Weights of a small image classifier.
Model: norm groupnorm, activation leaky_relu.
Training: normuon at rate 0.015, 8700 steps.
Data: trained on photos of plants, animals and fungi (iNaturalist), 155796 training examples.
Rows from block 5, named by matrix and row number. Rows with one number belong to one channel. Each number is 128 + 32 x the weight over its row's rms, rounded and kept within 0 to 255. All counts start at 0. After the name is the row's rms in percent of the matrix's.
# convs1: grouped (36 groups) 3x3 conv (model.blocks.5.convs.1.weight, 288x8x3x3), inputs within the group 0-7, a 3x3 kernel for each
# convs2: expand pointwise conv (model.blocks.5.convs.2.weight, 288x288x1x1, transposed), outputs 0-95
convs1.217 095 [126 119 122  92 140  78 127 135 139 153 129 138 127 142 171 111 109 100 128 111 181 177 139 124  90 129 114  71 147  95  63  79  78 196 114 172 150 129 133 114 101 128 126 171 148 136 142 112 157 121 180 113 145 108 145 210 136  54 147  94  85 122 116 181 104 152 187 154 192 129 118 111]
convs2.217 104 [ 87 134 123 159 147 172 108 118  76 109 118  67 105  69 153  76 139 121 135 117 107 141 115  90 149  65 141 115 181 125 105  96 136 170 164 163 181 119 185 203 136 100 147 139 205 141 154 103 119 117 142 167 108 129 147 160 144 138 107 150 134 112 135 140 126 140  43 119 139 155  76 149 151 125 184 152 110 152 138  64 186 129 104  92  93  86 135  80 114 145 111 124 146 167 104 124]
convs1.218 089 [141 138 147 142 128 102 117 138 128 178 137 114 140 143 131  83 120 143 116 105 101 152  83 174 154 127 124 117 154 136  76 239  69 137 147 129 121 139 100 149 116 194 107 156  92 141 160 151 152 110 157 131 138  84 173 124  98  33 146  58 100  92 123 183 104 105  89 116 137 144  99 132]
convs2.218 078 [148 159 130  85 122 151 104 177 108  90 151  79 133 125 117 128 112 129  87 177 115 134  79 113 124 176 156  88 137  89 141 148 128 103 147  95 151 115 137 118 127 162 162 126 170 173 137 165 170  92 177 143 104 149 158 138  75 106 143 121 155 140 154  48 124 136 223 139 149 181 130 146 121 143 131 160 203 157 133  77 122 159 119 100 132 166 144 153  84 114 148  98 114 156 159 162]
convs1.219 107 [141  98 142 134 129 149  91 129 105 147 119 155 121 153 118 130  81 103 153 155 137 131  76 127 109 122 127 181 208 161  98 142 115  49  70  48 128 106 116 119 149 128 167 137 164 117  97  95 121 119 140 144 117 139 198 197 205  81  79  96  92 123  95 107 116 140 127 109 144 147 155 143]
convs2.219 114 [151  99 183 170 137 192 140 158 115 214 199 126 110 187 148 117 215 173 149 120 159 180 131 117 167 119 117 169 120 168 175 117 142 133 145  73 117 187 153  87 163 105  46 106 117  96 109 150 160 148 158 111 133 129 148 168 145 158 143  91  97 138 143 159  92 148 139 150 161 104 134  89 136 187 177  91 127 114 157 145 133 142 179 137 169 158 191 119 125 108  98 140 172 152 174 115]
convs1.220 117 [101 133 134 147 123 133 126 112 142 128 133 164 101 149 112 165 123 118 100 105 128 141 136 119 134 170  89 190 128  35 101 132 146  79  72 218 132 136 134 120 140 117 106 101 132 116 128 150 118 126 138 131 133 105 196 150  37 129 153  60  54 131 199 108 117 163 145 103 140 143 143 118]
convs2.220 102 [109 117 118 153 165 122 163 168  99 106 115  94 118  96 123 156 142  79 137 112 130 226 116 128  83  76 158  81 113 155 142 155  99 139 129  82 130 143 102 130 117 110 122 141 181 155 124 100 137 144  98 145 152 148 133 157 136 110 104 133 104  63 148 149 206 164 132  80 132 115 142 160 177 151 109  93 133 125 158 181 145 161 200 134  99 197 144  29 118 167 122 100 102 156  69 170]
convs1.221 129 [127 126 112 119 125 146 134 125 120 163 125 128 119 107 119 114 139 151 150 119 102 117 137 149  94 151 148   3 130 199 160 131  86 206  98  58 151 104 145 143 130 115 118 123 114 123 142 117 135 135 101  91 137 133  42 138 188  80 148 148 189 103  85 168 122 113 103 116 172 102 118 147]
convs2.221 116 [153 103 156 188 132 143 133 137  85  96 144  61  77  69 155 144 130  50 169 107  68 217  99 139 139  88 150 127 142 157 123 144 101 143  95 108 137 170 104 148 142 137 130 103 154 163 144 147 125 136  78 167 166 124 132 146 112 118 118 107 121  54 136 101 155 181  96  97 152 132 127 163 175 141 108 136 150 154 167 141 150 160 155 116  95 189 157  71 130 171 115 119 141 189 100 141]
convs1.222 081 [133 143 126  79 161 107 115 131  93 101  75 159 137 163 111 152 110 135  81 133 132 115 125 169 145 114 142 180 170  59 199  85  71 177 118 111 157 142 163  79 166 151  87 154 149 105 124  96 102 164 109 114 153 147 143  85  89 197  90 117 101  57 140 111 108 146 121 113 177 133 141 126]
convs2.222 083 [168 104 113 139 103 131  90 121 111 120 139 158 181 130 110 191 123  64 167 116 131 146 147 148 113  98 112 108 149 171  94  91 153  87  53 167 110 109 129  60  75 152 204 171  87 107  90 139 105 101 180 126 146 128  97 126 142 118 119 128  51  98 131 111 125 130 112 152 113 156 140 144 107 107 105  98 129 145 150 104  64 153 112 167  94 126 124 141 140 119 138 107  68 218 126 142]
convs1.223 093 [118 135 111 126 143 148 140 145 128 147 100 136 119 118 145 136  94  85 136 151 114 160 132 147 121 169 135 128 161 132 128 134 132  91  85 100 149 124 136 136  92 152 120 104 110 113 128  92 116 111 128 134  95 116 105 202  89 189 212 179  52  37  41 164  87 156 119 131 110 162 188 145]
convs2.223 103 [133 154  67 144 138 141 184 168  96 121 167 154 150 117 110  81 106 146 125 125 122 196 136 113 172  56 109 141 109 140  78 115 198 168 145 118 142  71 166 200 130 160 117 128  67  97 133  88 107 121 129 159  84 120 159 100 106 117 115 134 104 120 157 127 128 164  78  70 104 147 106  91 124 139  52 142 163 163 122 181  84  87 157 101 153 148 116 139 164 140  94 118  69 162 124 147]
convs1.224 095 [148 161 136 156 124 101 131 105 127 134 121 147 140 103 171 152 114 173 115 126 124 145 122 159 109  89 118  63 140  89 174 141 162 105 149  71 115  98 141 134 123  85 130 156  87  95 152  94  92 129 122 124 137 121 165 235 187 141  71 178  75 137  70 164 127  97  95  98  96 163 105 169]
convs2.224 100 [147 103 118  83  65 203 143 142  91 189  96  98 150 109 157 124 132 159 131  93 114 108 124 141 141 170 125 106 163 144 126 178 108 138 142 113 145 118 117 123 114 112 126 154 128  95 179 140  87  93 158 197 167 120  97 167 150 182 120 102 149 106 108 142 151 107 202 151 138 158 138 122 161 123 128 139 117 174 152 128 107 153 116 110 138 161  99  80 119 140 164 105 166  90 128 112]
convs1.225 101 [131  94 137 120 140  97 115 121 108 143 137 142 128 151 134 130 128 151 130 101 119 103 172 113 111 118  89 149 141 148 114 102 120  61 145  96 155  88 144  99 142 106 130 157 140  87 143  76 168 111 173 193 177 183 151 128 151 173 119 145 131 103 148 120 208 157 175 153 193  36  87  68]
convs2.225 100 [148  83 108 144 124 100 181 151  94 158 172 142 117 103 142 152 112 176 117 114 140 109 141 104 113 148  86 116 163  85 134 154 131 130 146 105 156 133  94  99  93  68 101 194 126 119 105  80 113 126  70  81 121  84 166 151 107 125 120 116 118 158  83 126  93 154 111 116 133 150 192 185 108 140 109 102 165 169 127  62  87 117 118 135  99 150 154 194  62  80 143 181 112 149 101 119]
convs1.226 095 [139 168 145 150  81 168 128 141 136 134 109 114 100 137 105 142 120 137 138 138 164 158 108 174 145 159 172 121 152 141 194  93 189 134 178  95 187 193 175  62 119  68 142  80 122 153 150 134  86  99 101 114 120 127 117  87 102  91 152  95 147 102 147 114 110 148 146 158  98 189 169 177]
convs2.226 113 [ 92 137  31 114 133 108  88 142  78 138 103 151 145 161  98 120 144 103  84 150  76 115 150 105 166 122 128 102  92 140 152 118 164 132 103  85 119 108 104 136 137 109 144 127 133 198 150 183 170  74 144 158 101 126 121  86 125 199 137 149 137 123 124 156 107 130 156 168 137  96 130  94 156 174  92 162 126 135  95 124 174  53 111 137 161  84 136 111 156 106 144 115  61  99 100 102]
convs1.227 098 [119 143 106 121 129 174 164 138  86  93 128 151 139 199 120  96 190 137 112 148 122 119 126  92 153 186 163 120 120 102  80 124 127 146 141 124  92 130  81 109 149 106 124 124  90  86 186 103 145 133 161 112  82 134 110 123 105 138 148 230 108 169 129  98 115 173 101  80 145  82 207 110]
convs2.227 095 [100 145 189  91 135 170 153  92 152  90 126 114 155  19 146 137 141 116 147 138 121 118  96  61 171  96 184 134 151  78 194 158 180 118  99 111 117 110 159 116  95 154 158 131 110 142 114 140  73 179 123 141 112 189 170 178 128  84 127 114 103 145 122 137 100 114 126 139 148 133  95 148  93 142 130  81 122 100 106  62 106 108 117 155  50 140  92  68 150 118 136  99  75 167 151 103]
convs1.228 095 [150 128 131 117 131 101 137 105 132 188 102 146 105 163 119  76  82 129 102 111 161 110 112 119 144  88 133 138  87 168 155 113 149 142 135 106 105  88 145 195 107 191 129 131  97  76 166  82 154  92 217 110 148  82 106 146 148 122 129 100 134  96 156 188 109 183 146 132 112 180  58 128]
convs2.228 082 [137 135  79 168 124 131 127 102 124 175 102 143  92 135 139 203 139  74 132 150 143 105 140 151 135 161  95  67 106  88 142  75 149 119 117 133 135  85  87  84 103 130 109 136 141 123 175 121 137 129 149  88 139 149  78 103 132  61 108 184 172 100  66 191  87 182 140 143 112 107 159 141 130 112 186 111 131 104 157 134 127 133 110 135  74 182 129  83  99 148  90 149 141 103 156 146]
convs1.229 099 [142 117 152 170 122 163 146  83 127 136 164  93 176 126 109 107  95 144 108  74 135 188 111 188 124 113  76 118 122 148 149  43 218 130 124 160 125 159 111 149 115 106 110 137 145 123 154  87 100 200  90 125 134 127 140 152 115 111 148  91 102 134  99 194 163 145  92 109 113  83 155  90]
convs2.229 083 [137 118  78  44  84 133 113 113 107 133 139 118 108 175 117 112 161 148 121 201 145 195 155 135 140 124 159 143 116 165  78 112 119 116  90 164 144 161 170 151 140  62 117 131 135 172 126 116 143  93 105 121 132 186  94 128 123 126 148 153 166 129  98 211 159 159 163 116 108 181 128 129  98  97 174 190 134 172 107 127 121 115 191 122 149 122  93 171 177 162 134 208  71  47 167  88]
convs1.230 098 [142 133 131 108 123 107 130 113 136 227 126 186 128 133 125 126  86  86  86 199 132 125  71 141 170 130 187  67 135  74 158 107 182 165 136 158 118  97  97 119 193 111 152 135 127 171  99 170 169 161 158  71 130 115 136  99 109 137 134 119 110 106  88 115 140 140 122  84 140 116 161 109]
convs2.230 094 [122 181 158 145 148 148 106 148 129 140  83 180 107 125  90 198 125  95 123 110 157 104 173 157 160 103 130  97  87 115  80 148 137 151  99  66 109 109  97  96 127 105  96  95 141 177 162 142 135 103 108 122 113 144 191  97 154 114 127  94 104 105 137 134  99 162  87 141  90 196  94 110 118  71 148 102 152  66 109  99  95  83 161 125 113 134 138  93 101 166 124 133 123 136 123 122]
convs1.231 095 [110 165  96 181  96 128  85 156  97 104 140 132 130 150  90 122 143 120  91  84 101 176 162 112 101 101 123  94 105  87 145 126 119 158 173 146 150 159 117 113 140 103 149 144 182 159  95 199 159 102 155 161 227 158 135  98 145 111  92 120 157  72 158 105  65 114 125 155 121  93 174 113]
convs2.231 103 [147 110  91 130 131 116 132 116  97 141 145 152 127  50 149  93 144 168  91 118 111 178 150 106 113 141 181 138 127 122  82 116  91 136 108 126 133  88  90 110 122 124 182 140  80 106 157  67 127  82  99 103 116  90 139 100 159  94 149  97 145 125  93 149 124 134 160  96 120 181 133  86 109 162 153 152  63 193 146 124 173 127 125  98 159  90  69  92 143 116 181  91 124 131 142 113]
convs1.232 090 [ 79 144  96 123 127  93 140 191 138 149  45 168 120 185 123 144 169 120 139 155 135  85 130 113 160 112 129 173 105  96 105 139 137 100 156  70 146 112 114  99 135  83 107 144  96 146 124 134 136 109  86 131 141 187 119 172 117 124 142 123 170 100 174  99 114 167  62 189 103  63 173 156]
convs2.232 088 [101 182 166 124 152 126  47 161 141 115 171 145  98 160 132 167 130 138 151  99  93  98 138 103 180 159 153 133 189 185  93 146 148 149 185 133 109 161 109 111 151 182 117 179 114 124 148 131 182 135 151 179 137 135 204 119 117  91 139 141 136 121  99 125  94 151 112 112 115 107 203 133 108 110 151 119  69 146  94 122  85  49 108 124 125 122 145 105 104 104 104 142 134 161  91 131]
convs1.233 095 [109 125  74 113  75 176 168 106 172  99 139 143 112 137 137 152 106 129 155 178 140 162 112 179  78  82  55 123  96 119  86 137 108 143 120 163  74 214  74 113 130 121 138  97 127 135 126 142 132 137 137 153 146 138 106 124 178 136 131 119 152 149 169  56 166  94 108 150 118 182 125 177]
convs2.233 089 [ 67  93 136  99 209 121 133 116 102  95 156 108 153 123 121 138 125 152 159 174 146 100 100 139 150 150 147 106  65 116  91 125 160 134  73 119 175 153 155 125 173 132 119 122 104 105 160 140 117 136 106 159 105 158 119  78  92 149 125 200 159 134 125 151 141  88 147 105 119 137 185 107 124  91 153 127  92  87 135  99 144 110 129 165 182 138 124 127 124 183  87 200 140 125 158 157]
convs1.234 100 [106 137 117  84 158  70  96 135 109 102 182 142  59 201 110  97 139 112 114 138 134 119 108 118 114 162  97 136 161 135  92 137 108 117 106  97  98 155 163  75 185  61 106  92 110 173  97 141 167 108 133 163 135 163 128 184 116 176 118 181 117 130  97 150 144 126  68 144  85 127  76 107]
convs2.234 101 [139  75 122 134 124 111 159 147 176 144 121 108  60  81 107 100 203 200 197  76 161 141  93  77 154 103 131  90 128 164 118  81 105 127 149  94 146 166 159 103  96 128 109  82 161  97 171 133 131 208  99  91 153 135 106 128 157 108 172 155 165 156 155 145 168 148 149 160 126 133 128 117 169 134 106 128  84 179 102 139 126 161  44 166 143 138  86 161  65 115 110 103 129 121 113 171]
convs1.235 095 [ 85  73  81 181 175 177  77 152  89  77  55  98 167  98 146 156 208 135 148 196 144 100 136  90 107  96 141 123  74 114 163 128 127 142 109 146 126 112 107 126  89 156 171 128 156 156 156 182 134 115 132 130 124 125 140 113 128 115 176 118 123 107 139 109  71 141 142 125 112 106 177 125]
convs2.235 096 [142 110 160  86 105  94 141 207 108 143 119 138  95 119 146 116 130 226 178 145 128  39 108  87 181  56 119 106 124 134 143 116  83  73 172 174 120 145 165 172 157  86  52 128 141 174 103 125 175 128 146 111 109  83 109 130 146 150 129 166 160 123 143 111 157  79  77 131  56 167  90 141 133 117 169 106  90  97 107 111 142 104  49 171  98  99 149 148 208 163 103 161 112 111 123 174]
convs1.236 097 [ 77 170 101 154 101 143 174  83 196  95  94 154 116 127 119 145 164 130  75  67 112 137 136  88 153 154  98  56 159  83 146 150 107 187 126 196  53 132 106 163 145 104 166 154 146 171 135 113  69 131 122 129 102 131 157 152 149 112 132 122 125  93 112 112 125 122 158 111 175 109 155 135]
convs2.236 104 [124  99 141  85 148  94 104 135 147 105 168 166 173 126  98 128 109 117 122 152 138 107 111 190 131 110  73 140  96 144 124 142 128 149 151 135 113 166 117 181 176 178 145  86 155 136 104  94 133 132 103 137 134 159 175 117 134 116 171  94 118  64 136 117  93 108 177 118 126 133 155  86 112 101 103 123 138  90 167 141 147 112 150 156 132 161 128  75 119 188 145 104 190 152 170 136]
convs1.237 098 [130  85 146 203 165 198 113 103 124 141 133 134 139  84 148 115 131 116 102 116  82 167 115 156 157 255 151 121  94 116 116 166 111 106 166  90  92 111  99 149 152 165 132 150 108 143 144 115  87 135  85  98 105 128 141 146 133 117 139 130 120 100 117 148  96 163 137 159 118  77 107  77]
convs2.237 105 [132 162 214 153 135 172 108 144 132 138 177 146 129 143 137 100  93 126 163 145 112 124  92 117 123 143  95 175 129 134 147 131 166 115 158 114 158 110 133 114 127 123 107 116 121 126 103 140  92 161 161 105 117 119 125 127 151 118 154  64 131 123 115 153 100 143 143 176 119 137 127 112 173 105 128 105  95 128  93 157 204 132 138 119  94 151 140 171 119 118 111 185 144  43 157 137]
convs1.238 107 [106 255  81  77 218  98 115 108 116  90 198  64 135 145 123 129 145 108 116 125 102 109 163  97 121 129 133  84 119 125  96 134 114 115 158 134 122 142  85 110 148  88 148 133 158 146  66 156 135 124 132 110 161 113 144 115 112 171  96 159 175 106 139 143  96 139 140  98 108 116 117 129]
convs2.238 100 [132  98  99 122 153 159  98 154 148 108 136 154 119  72 148 161 157 153  55  81 139  73 157 160 122 110 136 128  76 112 206 114 162 145 127 138  95 172 144 113 129 129 210 117 151  98 124 125 181 135  81 128 170  93 113  91  72 164 138 124 167 164  97 144 142  91 110 209  92 133 127 132 202 136 149 114 171 110 102 160 145 215 155 151 124 129 158 109  88 111 139 143 137 116  89 139]
convs1.239 104 [157 228 166 113  50 124 125  92 125 159 188 185 113 122 105 107  57 114 126  84 117 144 133 144 140 135 129 132 214 123 152 108 139 117 107 119 118 125 127 157 153 174 122  98 118  91  76 110 134 171 133 134 163 166 140 108 149 149 130 119 122 100 140 185 135 183 129  83 125 109  87  93]
convs2.239 114 [ 85  72 176 146  76 175  62  75 142 119 119 118  79 138 171 101 182 125 143 141 135  97  81 177 132 134 139 126 117 114 142 110  92  93  89 169 146 206 139 106 133 135 142 113 117 157  60 152 136 145 139  95 128  88 102 221 101  88 128 155 150 126 119 109  97  85 104 140 131 127 113 178 213 168 180  92 121 115 121 166 162 139 180 101  93 114 168 115 174 110 169 113 105 193 131 123]
convs1.240 095 [111 117 121 162 157 145  92  78 112 139 163 143 163 120 173 132 126 111 150 163 185  73  76  78 155 169 176 169 182 154 110  75 125  76 167  74 119 128  91 155 180 140 126  91 103 104 156 113 119 154 158 167 142 158 103 133 138 133  81 122 105 138  99 136 193 124  90  83  82 135 160 127]
convs2.240 101 [135 168  97 128 132  67 187 105 106 140  84 156  91 119 139  88  99 124 127 167  89 135  58 120 104 152 131 176 155 157 113 141 108 169 104  86 139 130  61 150 140 125 131 103  75 180 144 127 116 131 129 179 123 157 102 132 157 126 113  65 125 116 116 159 203 112 126 155 117 185 155 190 154 106 136 110  73 125 106 183 144 131  87 125 135 130 144 113 147 146  69 167 120 157 109 107]
convs1.241 111 [164 196 155 106  76 125 125 112 151 126  58 149 100 153  93 125 132 137  81 132  85 122 194 118 115 124 118 147 183 118  37 178  44 113 184 103 165 142 147  91 143  99 128 181 133 125  98 130 126 109 132 156 113 162 128 106 132 116 144 124 119 143 103 121 156  96  91 191 105 122 127 103]
convs2.241 100 [123  68 128 140 115 153 111 167 113 100 117  91 132  75  96  92 131 149  81 191 122  86 134 152 122 123 141 108 106 174 141  89 151 151  99 127 146  94 120 124  68 172 142 157 132  97 174 123 115 156 107 128 149 242 160 151  81 135 175 135 142 125 110 120 102 124 137  80  98 120 187 129 127  97 107  85  95 166 141 169 115  57  84 117 224 130  62 171 174  85  85 131 109 125 144 124]
convs1.242 097 [157 106 130 146 118 125 124 104 129 191 122 142 133 104 103 120  97 158 135 145 146 121 118 147 117 145 113 191  73  76 182  51 108  81 110 132 104 175 102 161 110 122 122 137  85 105 201 169  57 127 142  97 187 133 118  90 103 155 102 128 146 101 114  95 141  93 170 115 134 180 125  60]
convs2.242 094 [135 112 125 136  88  96 156  99 123 152  95 135 170 158  20 123 115 146 103 133 117 193 124 134 137 141 167  92  99 169 146  75 114 112 108 127 159 138  95  84 157  80 115 114  88  70 119 157 126 183 125 112 158 166  83 116  95 158 106 131 118 148 167 127  87 140 114 137 126 148 143 113 138 116 156 178 109 144  60 133 163 141 153 153  43 149 104 127 111 193  78 112  97 156  95 136]
convs1.243 079 [122 119 113 126 144 127 125 126 146 131  93 140 181  93 147 149 134 159 166 148 158 111  84 102 215 151 248 173  87 170 192 122 181 173 134 166 117 149  76 121 146 115 127 144 125 156 143 151  96 157  73 101 114 110 131  85 128 151 119 152 131 105 156 160  90 125 104 137 155  92 138 115]
convs2.243 098 [192 138 122 137 143 125 136 174 182 180  99 153 153  90  91 137 134 104 190 106  67 106 120 102 162 120 154 117 114 128 143 133 152 100 102 154 199  70  85  71 137 112  78  67 120 114 117  74 123 146 102 217 111 178 134 121 122 104 121 121 153  89 170 137 200 141  91 193 113 150  95 110 134 125  88 105 135 157 175 139 147 128 151 186  85  98 172 125 106 122 114 118 156 106  86 121]
convs1.244 090 [137 132 137 127  82 129 126 126 134 130 185 112 167  83 153 146 181 158  96 198 168 106 125 103  99  79  81 137 230 155 169 134 200  78 129  86 139 110 133 145 122 132 103 101 103 121  68 101 132 146 134 118 138 128 116 162 149 113 165 137  97 137  90 157 175 109 130 158 166  96  94  87]
convs2.244 101 [125 192 154  48 160 131 123 120 108 135 134 199 200 189 123  97 107 103  92 125 108 103 112  89 127 105  93 137  87 158 111  84  80 195  86 153 125  77 109 116 155  70 170 148 184 133  76 144  84 138 111 142 136 125 136  67 156 139 153 139 121 200 122 207  96 132 109 158  76  97 159 119 176 139 122 104 115 103  86 100 168 137 103 129 107 141 151 217 129 172 113 112 112 108  87 101]
convs1.245 100 [141 141 155 121 136 152  90 142 147 102 121 100 146 103 114 180 101 125 177  92  92 159 108  57 103 102 128 142 130  92 198  89  69  91 122  93  89 138 156 121 118 105 140 128 117  77 175 153  82 136 147 152 156 150 167  82 104 221  97 123 116 112 110 155 156 101 189 138  91 140  88 124]
convs2.245 102 [107 156 127 127 151  88 153 123 135 112  74 138 175 145 159 140 167 112 134 120  98 147 176 139 117 124 136  97 154 186 116 119 147 157 113 111  72 138 136 140 137 126 120  96 100  85  99  82 123 146 114 159 132 142  93 142 111 115 131 153 133 123  30 102 139  75 168  66 189 129 120 142 128 115 148 151  78 166  91  76 112 124 135 128 126  98 131 217 125 116  92 135 122 154 135 108]
convs1.246 087 [180 104 116 117 136 100 110 103 161  82 131  69 107 108 114 166  99  75 155 138 156 165 126 184 203 124 138 146 112 168 102 186 125 141  33 127 172 180 119 159 138 139  71 134 144 112 115 113 133 104 131  99 115  67  87 112 108 134 144 141 128 167 125 127 157 189 137 140 166 170 112 142]
convs2.246 099 [146 155  26 145 125 121 188 130  98 105  89 133 106  97 136 140 150 131  89 133  91 108 107  82 150 105 137  84  77 136 115  80  94 113 129 182 157 110 123 118 145 145 170 108 136  55  71 113  74  89  92 170 103 123 127 156  93 121 150 160 110 133 169 121 162 139 100 185 105 132 136  67 128 132 158 169 119 105 144 107 136  98 137 184 114 128 125 123 103 180  91 120 163 100 106 147]
convs1.247 107 [136 127 114 136 106 122 140 138 123  78 151  99 106 131 130 111 138 121 133 173 168 131 204 150  99  77  67 127 127 119 135 184 108  21 186  41 106 135 153 151  93 161 125 170 116 131 110 135 116 111 132 198  82 153 139 141 133 141 158 129  72 149  80 149 144 140 121 140 142 106 126  90]
convs2.247 104 [102 168  91 153 156 142 193 108 115 117 120  93 147 157 136 130 134 169 130 154 167  38 129 133 123  87 129 137  58 145 158  92 129 112 152  59 112  76 154 129  85 119 107 190 111 168 128 124  91 151 146  96 140 147  95 114  97 120 153 168  68 137 138 136 160 113 152 111  85   0 151 137 164 131 117 114 107 190  83 146 131 133 145  94 133 121 132 137 131 130 115 113 162  92 122 156]
convs1.248 082 [125 130 125 130 126 110 136 122 136  90  79 100  85 115 131 134  90 117 118 108  99 115 146 116 143 163 184 151 225 189 153 130 137 146 117 138 157 212 169 151 148 178  49 159  98  68 149 102 184 136 169 153 125  76 133 124 119 123 100 155 120  99 117  87 111 132 173 123 152 143 167 149]
convs2.248 101 [137 132 160 138 149 149 122 158 148 109 119 178 156 109 152 185 140 126 196 206  78 104 131 157 106 181 115 135  84 132 124 127 106  95 127 170 121 121 154 135  77 120 102 137 190 100 135  95 164 163 100  74 112 110 102  85 108 144 145  96 140 104 107 123 126 157 120 167  96  92 155 171  89 182 123 131 203 129 181  88  84 159 141 113 156 151  99 175 145  78 149  72  96 117 178 126]
convs1.249 103 [133 130 120 130 112 114 122 149 128 100 156 104 149 112 138  99 143 137 139 112 139 112 143 103 122  97 134 142  96 124  71 172 120 174 104 115 103 160 145 118 143 119 124 106 141 145 111 118 142 102 170  89 164 136 147  70  70  14 188 226 194  68  64 125 103 120 142 139 130 108 147 103]
convs2.249 092 [103 101  65 104 127 134 144  94 168 105 159 127 129 157  87 176  92  84 119  81 130 108  70 114  92 139 146  96 124 129 170 122 112 162 159  55 122 148 164 105 134 104  99 169 126 147  93 177 192 182 119 141  85 131 193 156 187 122 112 116  81 142 124 128 126 129  90 129 136  80 132 122 156  85 182 106 137 137 125 134 126 201 129  86 159 169 117 116 181 161 118 163 134  77  91 112]
convs1.250 108 [125 121 161 126 129 134 125 131 135  95  96 108 209 137 209  98 139  92 149  98 136 129 117 140 113 146 130 117 126 124 125 158 112  88 119  82 149 161 141  99 106  99 155 120 160 139 190 159 148 136 153  91 125 130 180 200 177  44  91  27 116  90  78 136 141 124 122 146 127 111 129 142]
convs2.250 112 [114 139 116 116 130 139 123 109 181 144  70 119  56 147  81  56  57  81 171 121 188 169 130 123 141 130 130 158 138 159 120 109 152 100 103 121 126 146 122 170 128 176 156 111 139 110 126 116 202 178 120 177  55 126 145 135 163 115 174 135 122 128 171 138 111 147 195 159 162 121 114  68 160 137 111  99 122 146 143 111 127  56 103  98 138 112 144 119 143  86 191 131 127 166 106  68]
convs1.251 106 [159 117 134 121 155 140 116 131 107 126  93 127  87 195 114 122 114 113 103 133 124 168 108 115 144 133 136 177 144 169  86 126 105  89  93  93 148  94 136 116 118  98  97 190 126 142 141 159 189  82 181 111 132 148  76 132 109  81  75  64 179 224 154 153  88 186 133 120 134 131 106 126]
convs2.251 100 [110 135 158  98 133 184 189 166 145 152 138  87 106 132  87 155  68 148 130 152  90 151  83 120 156 118 141 122  92 104  91 165 124 102 149 182 117  86 132  60 119 191 169 122 102 124 148 143  90  94  79 143 165 158 144 178 172 182 129 116 172 165 130  99 126 127 135 104 159 195 175 146 147 120 201 123  92 180 162 180 184 119 146 143 112 104 102 137  84 137 131 107 157 129 133  78]
convs1.252 116 [135 124 139 118 137 102 141 122 147 137 141 136 127 157 123 124 189 124 110 142 145  99 144 116 129 117 118 112 114 110 130 150 107 119 122 141 123 129 118 128 109 138 120 113 118 150 136 122 144 103 113 129 129 135 122 190  74 232   0 210 103  86 176 147  96 102 163 103 182 107 131  88]
convs2.252 100 [134 109  63 145 131 145 123 166 135 165 146 105 142 128  82 163  76 108 143 124 111 177 182  74 149 112 142  90  74 161 119 173 128 167 138  84 142  98 179 117 113 142 134 131  90  92 115 144 255 148 134 142  79  24 162 153 150 100 185 118  79 131  85 122 183 145 160 153 140  91 152 128 172  92 122  96 136 176  97 158 139 167 144  69 134  73 129  96 133 191 109 189 122 101 149 131]
convs1.253 112 [125 137 126 118 110 124 134 146 120 109 123 126 136 148 133 141  93 130 124 135 138 114 159 106 116 119 119 171  66 212 111 131  93 123 150  88 145  92 137 107 153 131 127 128  88 150 126 116 137  94 140 122 121 124 206  38 210 133  47 112  77 213  78 114 133 128 182 123 151 104 108 156]
convs2.253 100 [187 133 138 125 153 110 114 101 116 108 162  66 106  95  87 125 143  93 153 163  76 120  60 151 119 117 115  68 113 111 142  74 120 148  82 116 131  89 143  79 158 122 116 157 125 109 157 185 189 176 186 167  98 155 204 217 149 138 131 153 117 160 161 178 145 154 115 120 126 154 105 131 137  98 144 217 166 157 143 107 106 134 146 108 127 168 140  54 171  93 103 152 133  51  89 116]
convs1.254 103 [140 112 133 131 137 137 127 114 100 122 104 116 149 149 106 128 155 109 167 129 106 145 140 120 122 144 125  64 163 123 103 123 154 117 107 111  93 110 120 158 115 138 139  94 123 107 128 138  97 120 132 130 125 163  17 159 213 154  16 193 177  60 136 139 120  96 129 176 125 155 105  89]
convs2.254 095 [134 151 155 118 101 143 139 115 197 114 194  89 101 120 152 103  75  78 106 170 106 158 143 116 144 106 154 100 104 200 138 141 154 187 128 127 146 133 144 110 110 161 159 131 156  88 153  73 229 227 131 135 135 102 164 145 143 142 134 128  78  88  59 178 168 113 162 124 119 127  94 154  99 109 183  99  66 153 128 150 118 148 130  67  77  92 128 135 104 162 114 184 135  77 148  78]
convs1.255 093 [107 128 119 124 118 153 135 117  93 112 120  81 159 123 169  71 143 154 105 127 177 102 131 148 112 110 131  99 140 132  87 130 161 118  89 147 175 116  88 133 161 102 102 143 173 120 124 129 142 105 127 182 187  80 196 110  57 204 124  36  97 100 133 149 127 140 170 110  76 125  89 137]
convs2.255 093 [167 106 138 127 165 145 111 117 198 152 182 109  78 145 164  53  89  94 130 115 155 121  87 152 206 122 169 109 128 120 146 122 109 169  88  99 155 166 165 142 138 177 117 122 162 116 120 110 212 143 118 121 128 124 162 118 133 117 105 126 138 185 106 137  84 162 102  88  94 113 151 174  99 111 125  87  63 132  82 124 110 168 131  56 112 116 123 185  78 116 109 178 123 157  88 113]
convs1.256 093 [121 131 151 124 146 155 150 112 129 119 105 147 142 109 133 127 115 150 103  78 140 133 112 151 159 118 137 162 117  53 151 161  47 155 124 102 132 150  95 106 148 163 114 154  95 212 158  61 207  97  82 119 169 107 163 120  82 185 114  92 160 135  78 153 160  97  97 153  97 147 109 117]
convs2.256 098 [101 146 149 108 189 127 176 105 117 118  95  62 153 137 129 115 142 117  83 108 163 159 125  94 124 164 113  89  83 199 119 138  79 142  99 174 107  78  84 103 166 169 141  84 142 107 110 143 103 125 141 129 143 157  98 137 161 137 196  95 127  80 108  91 124  87 204 160 122 153  89 122  99 164  91 197  80 130 164 136  67 135  72 124  67 134 131 131 132 134 212  88 126 141 165 137]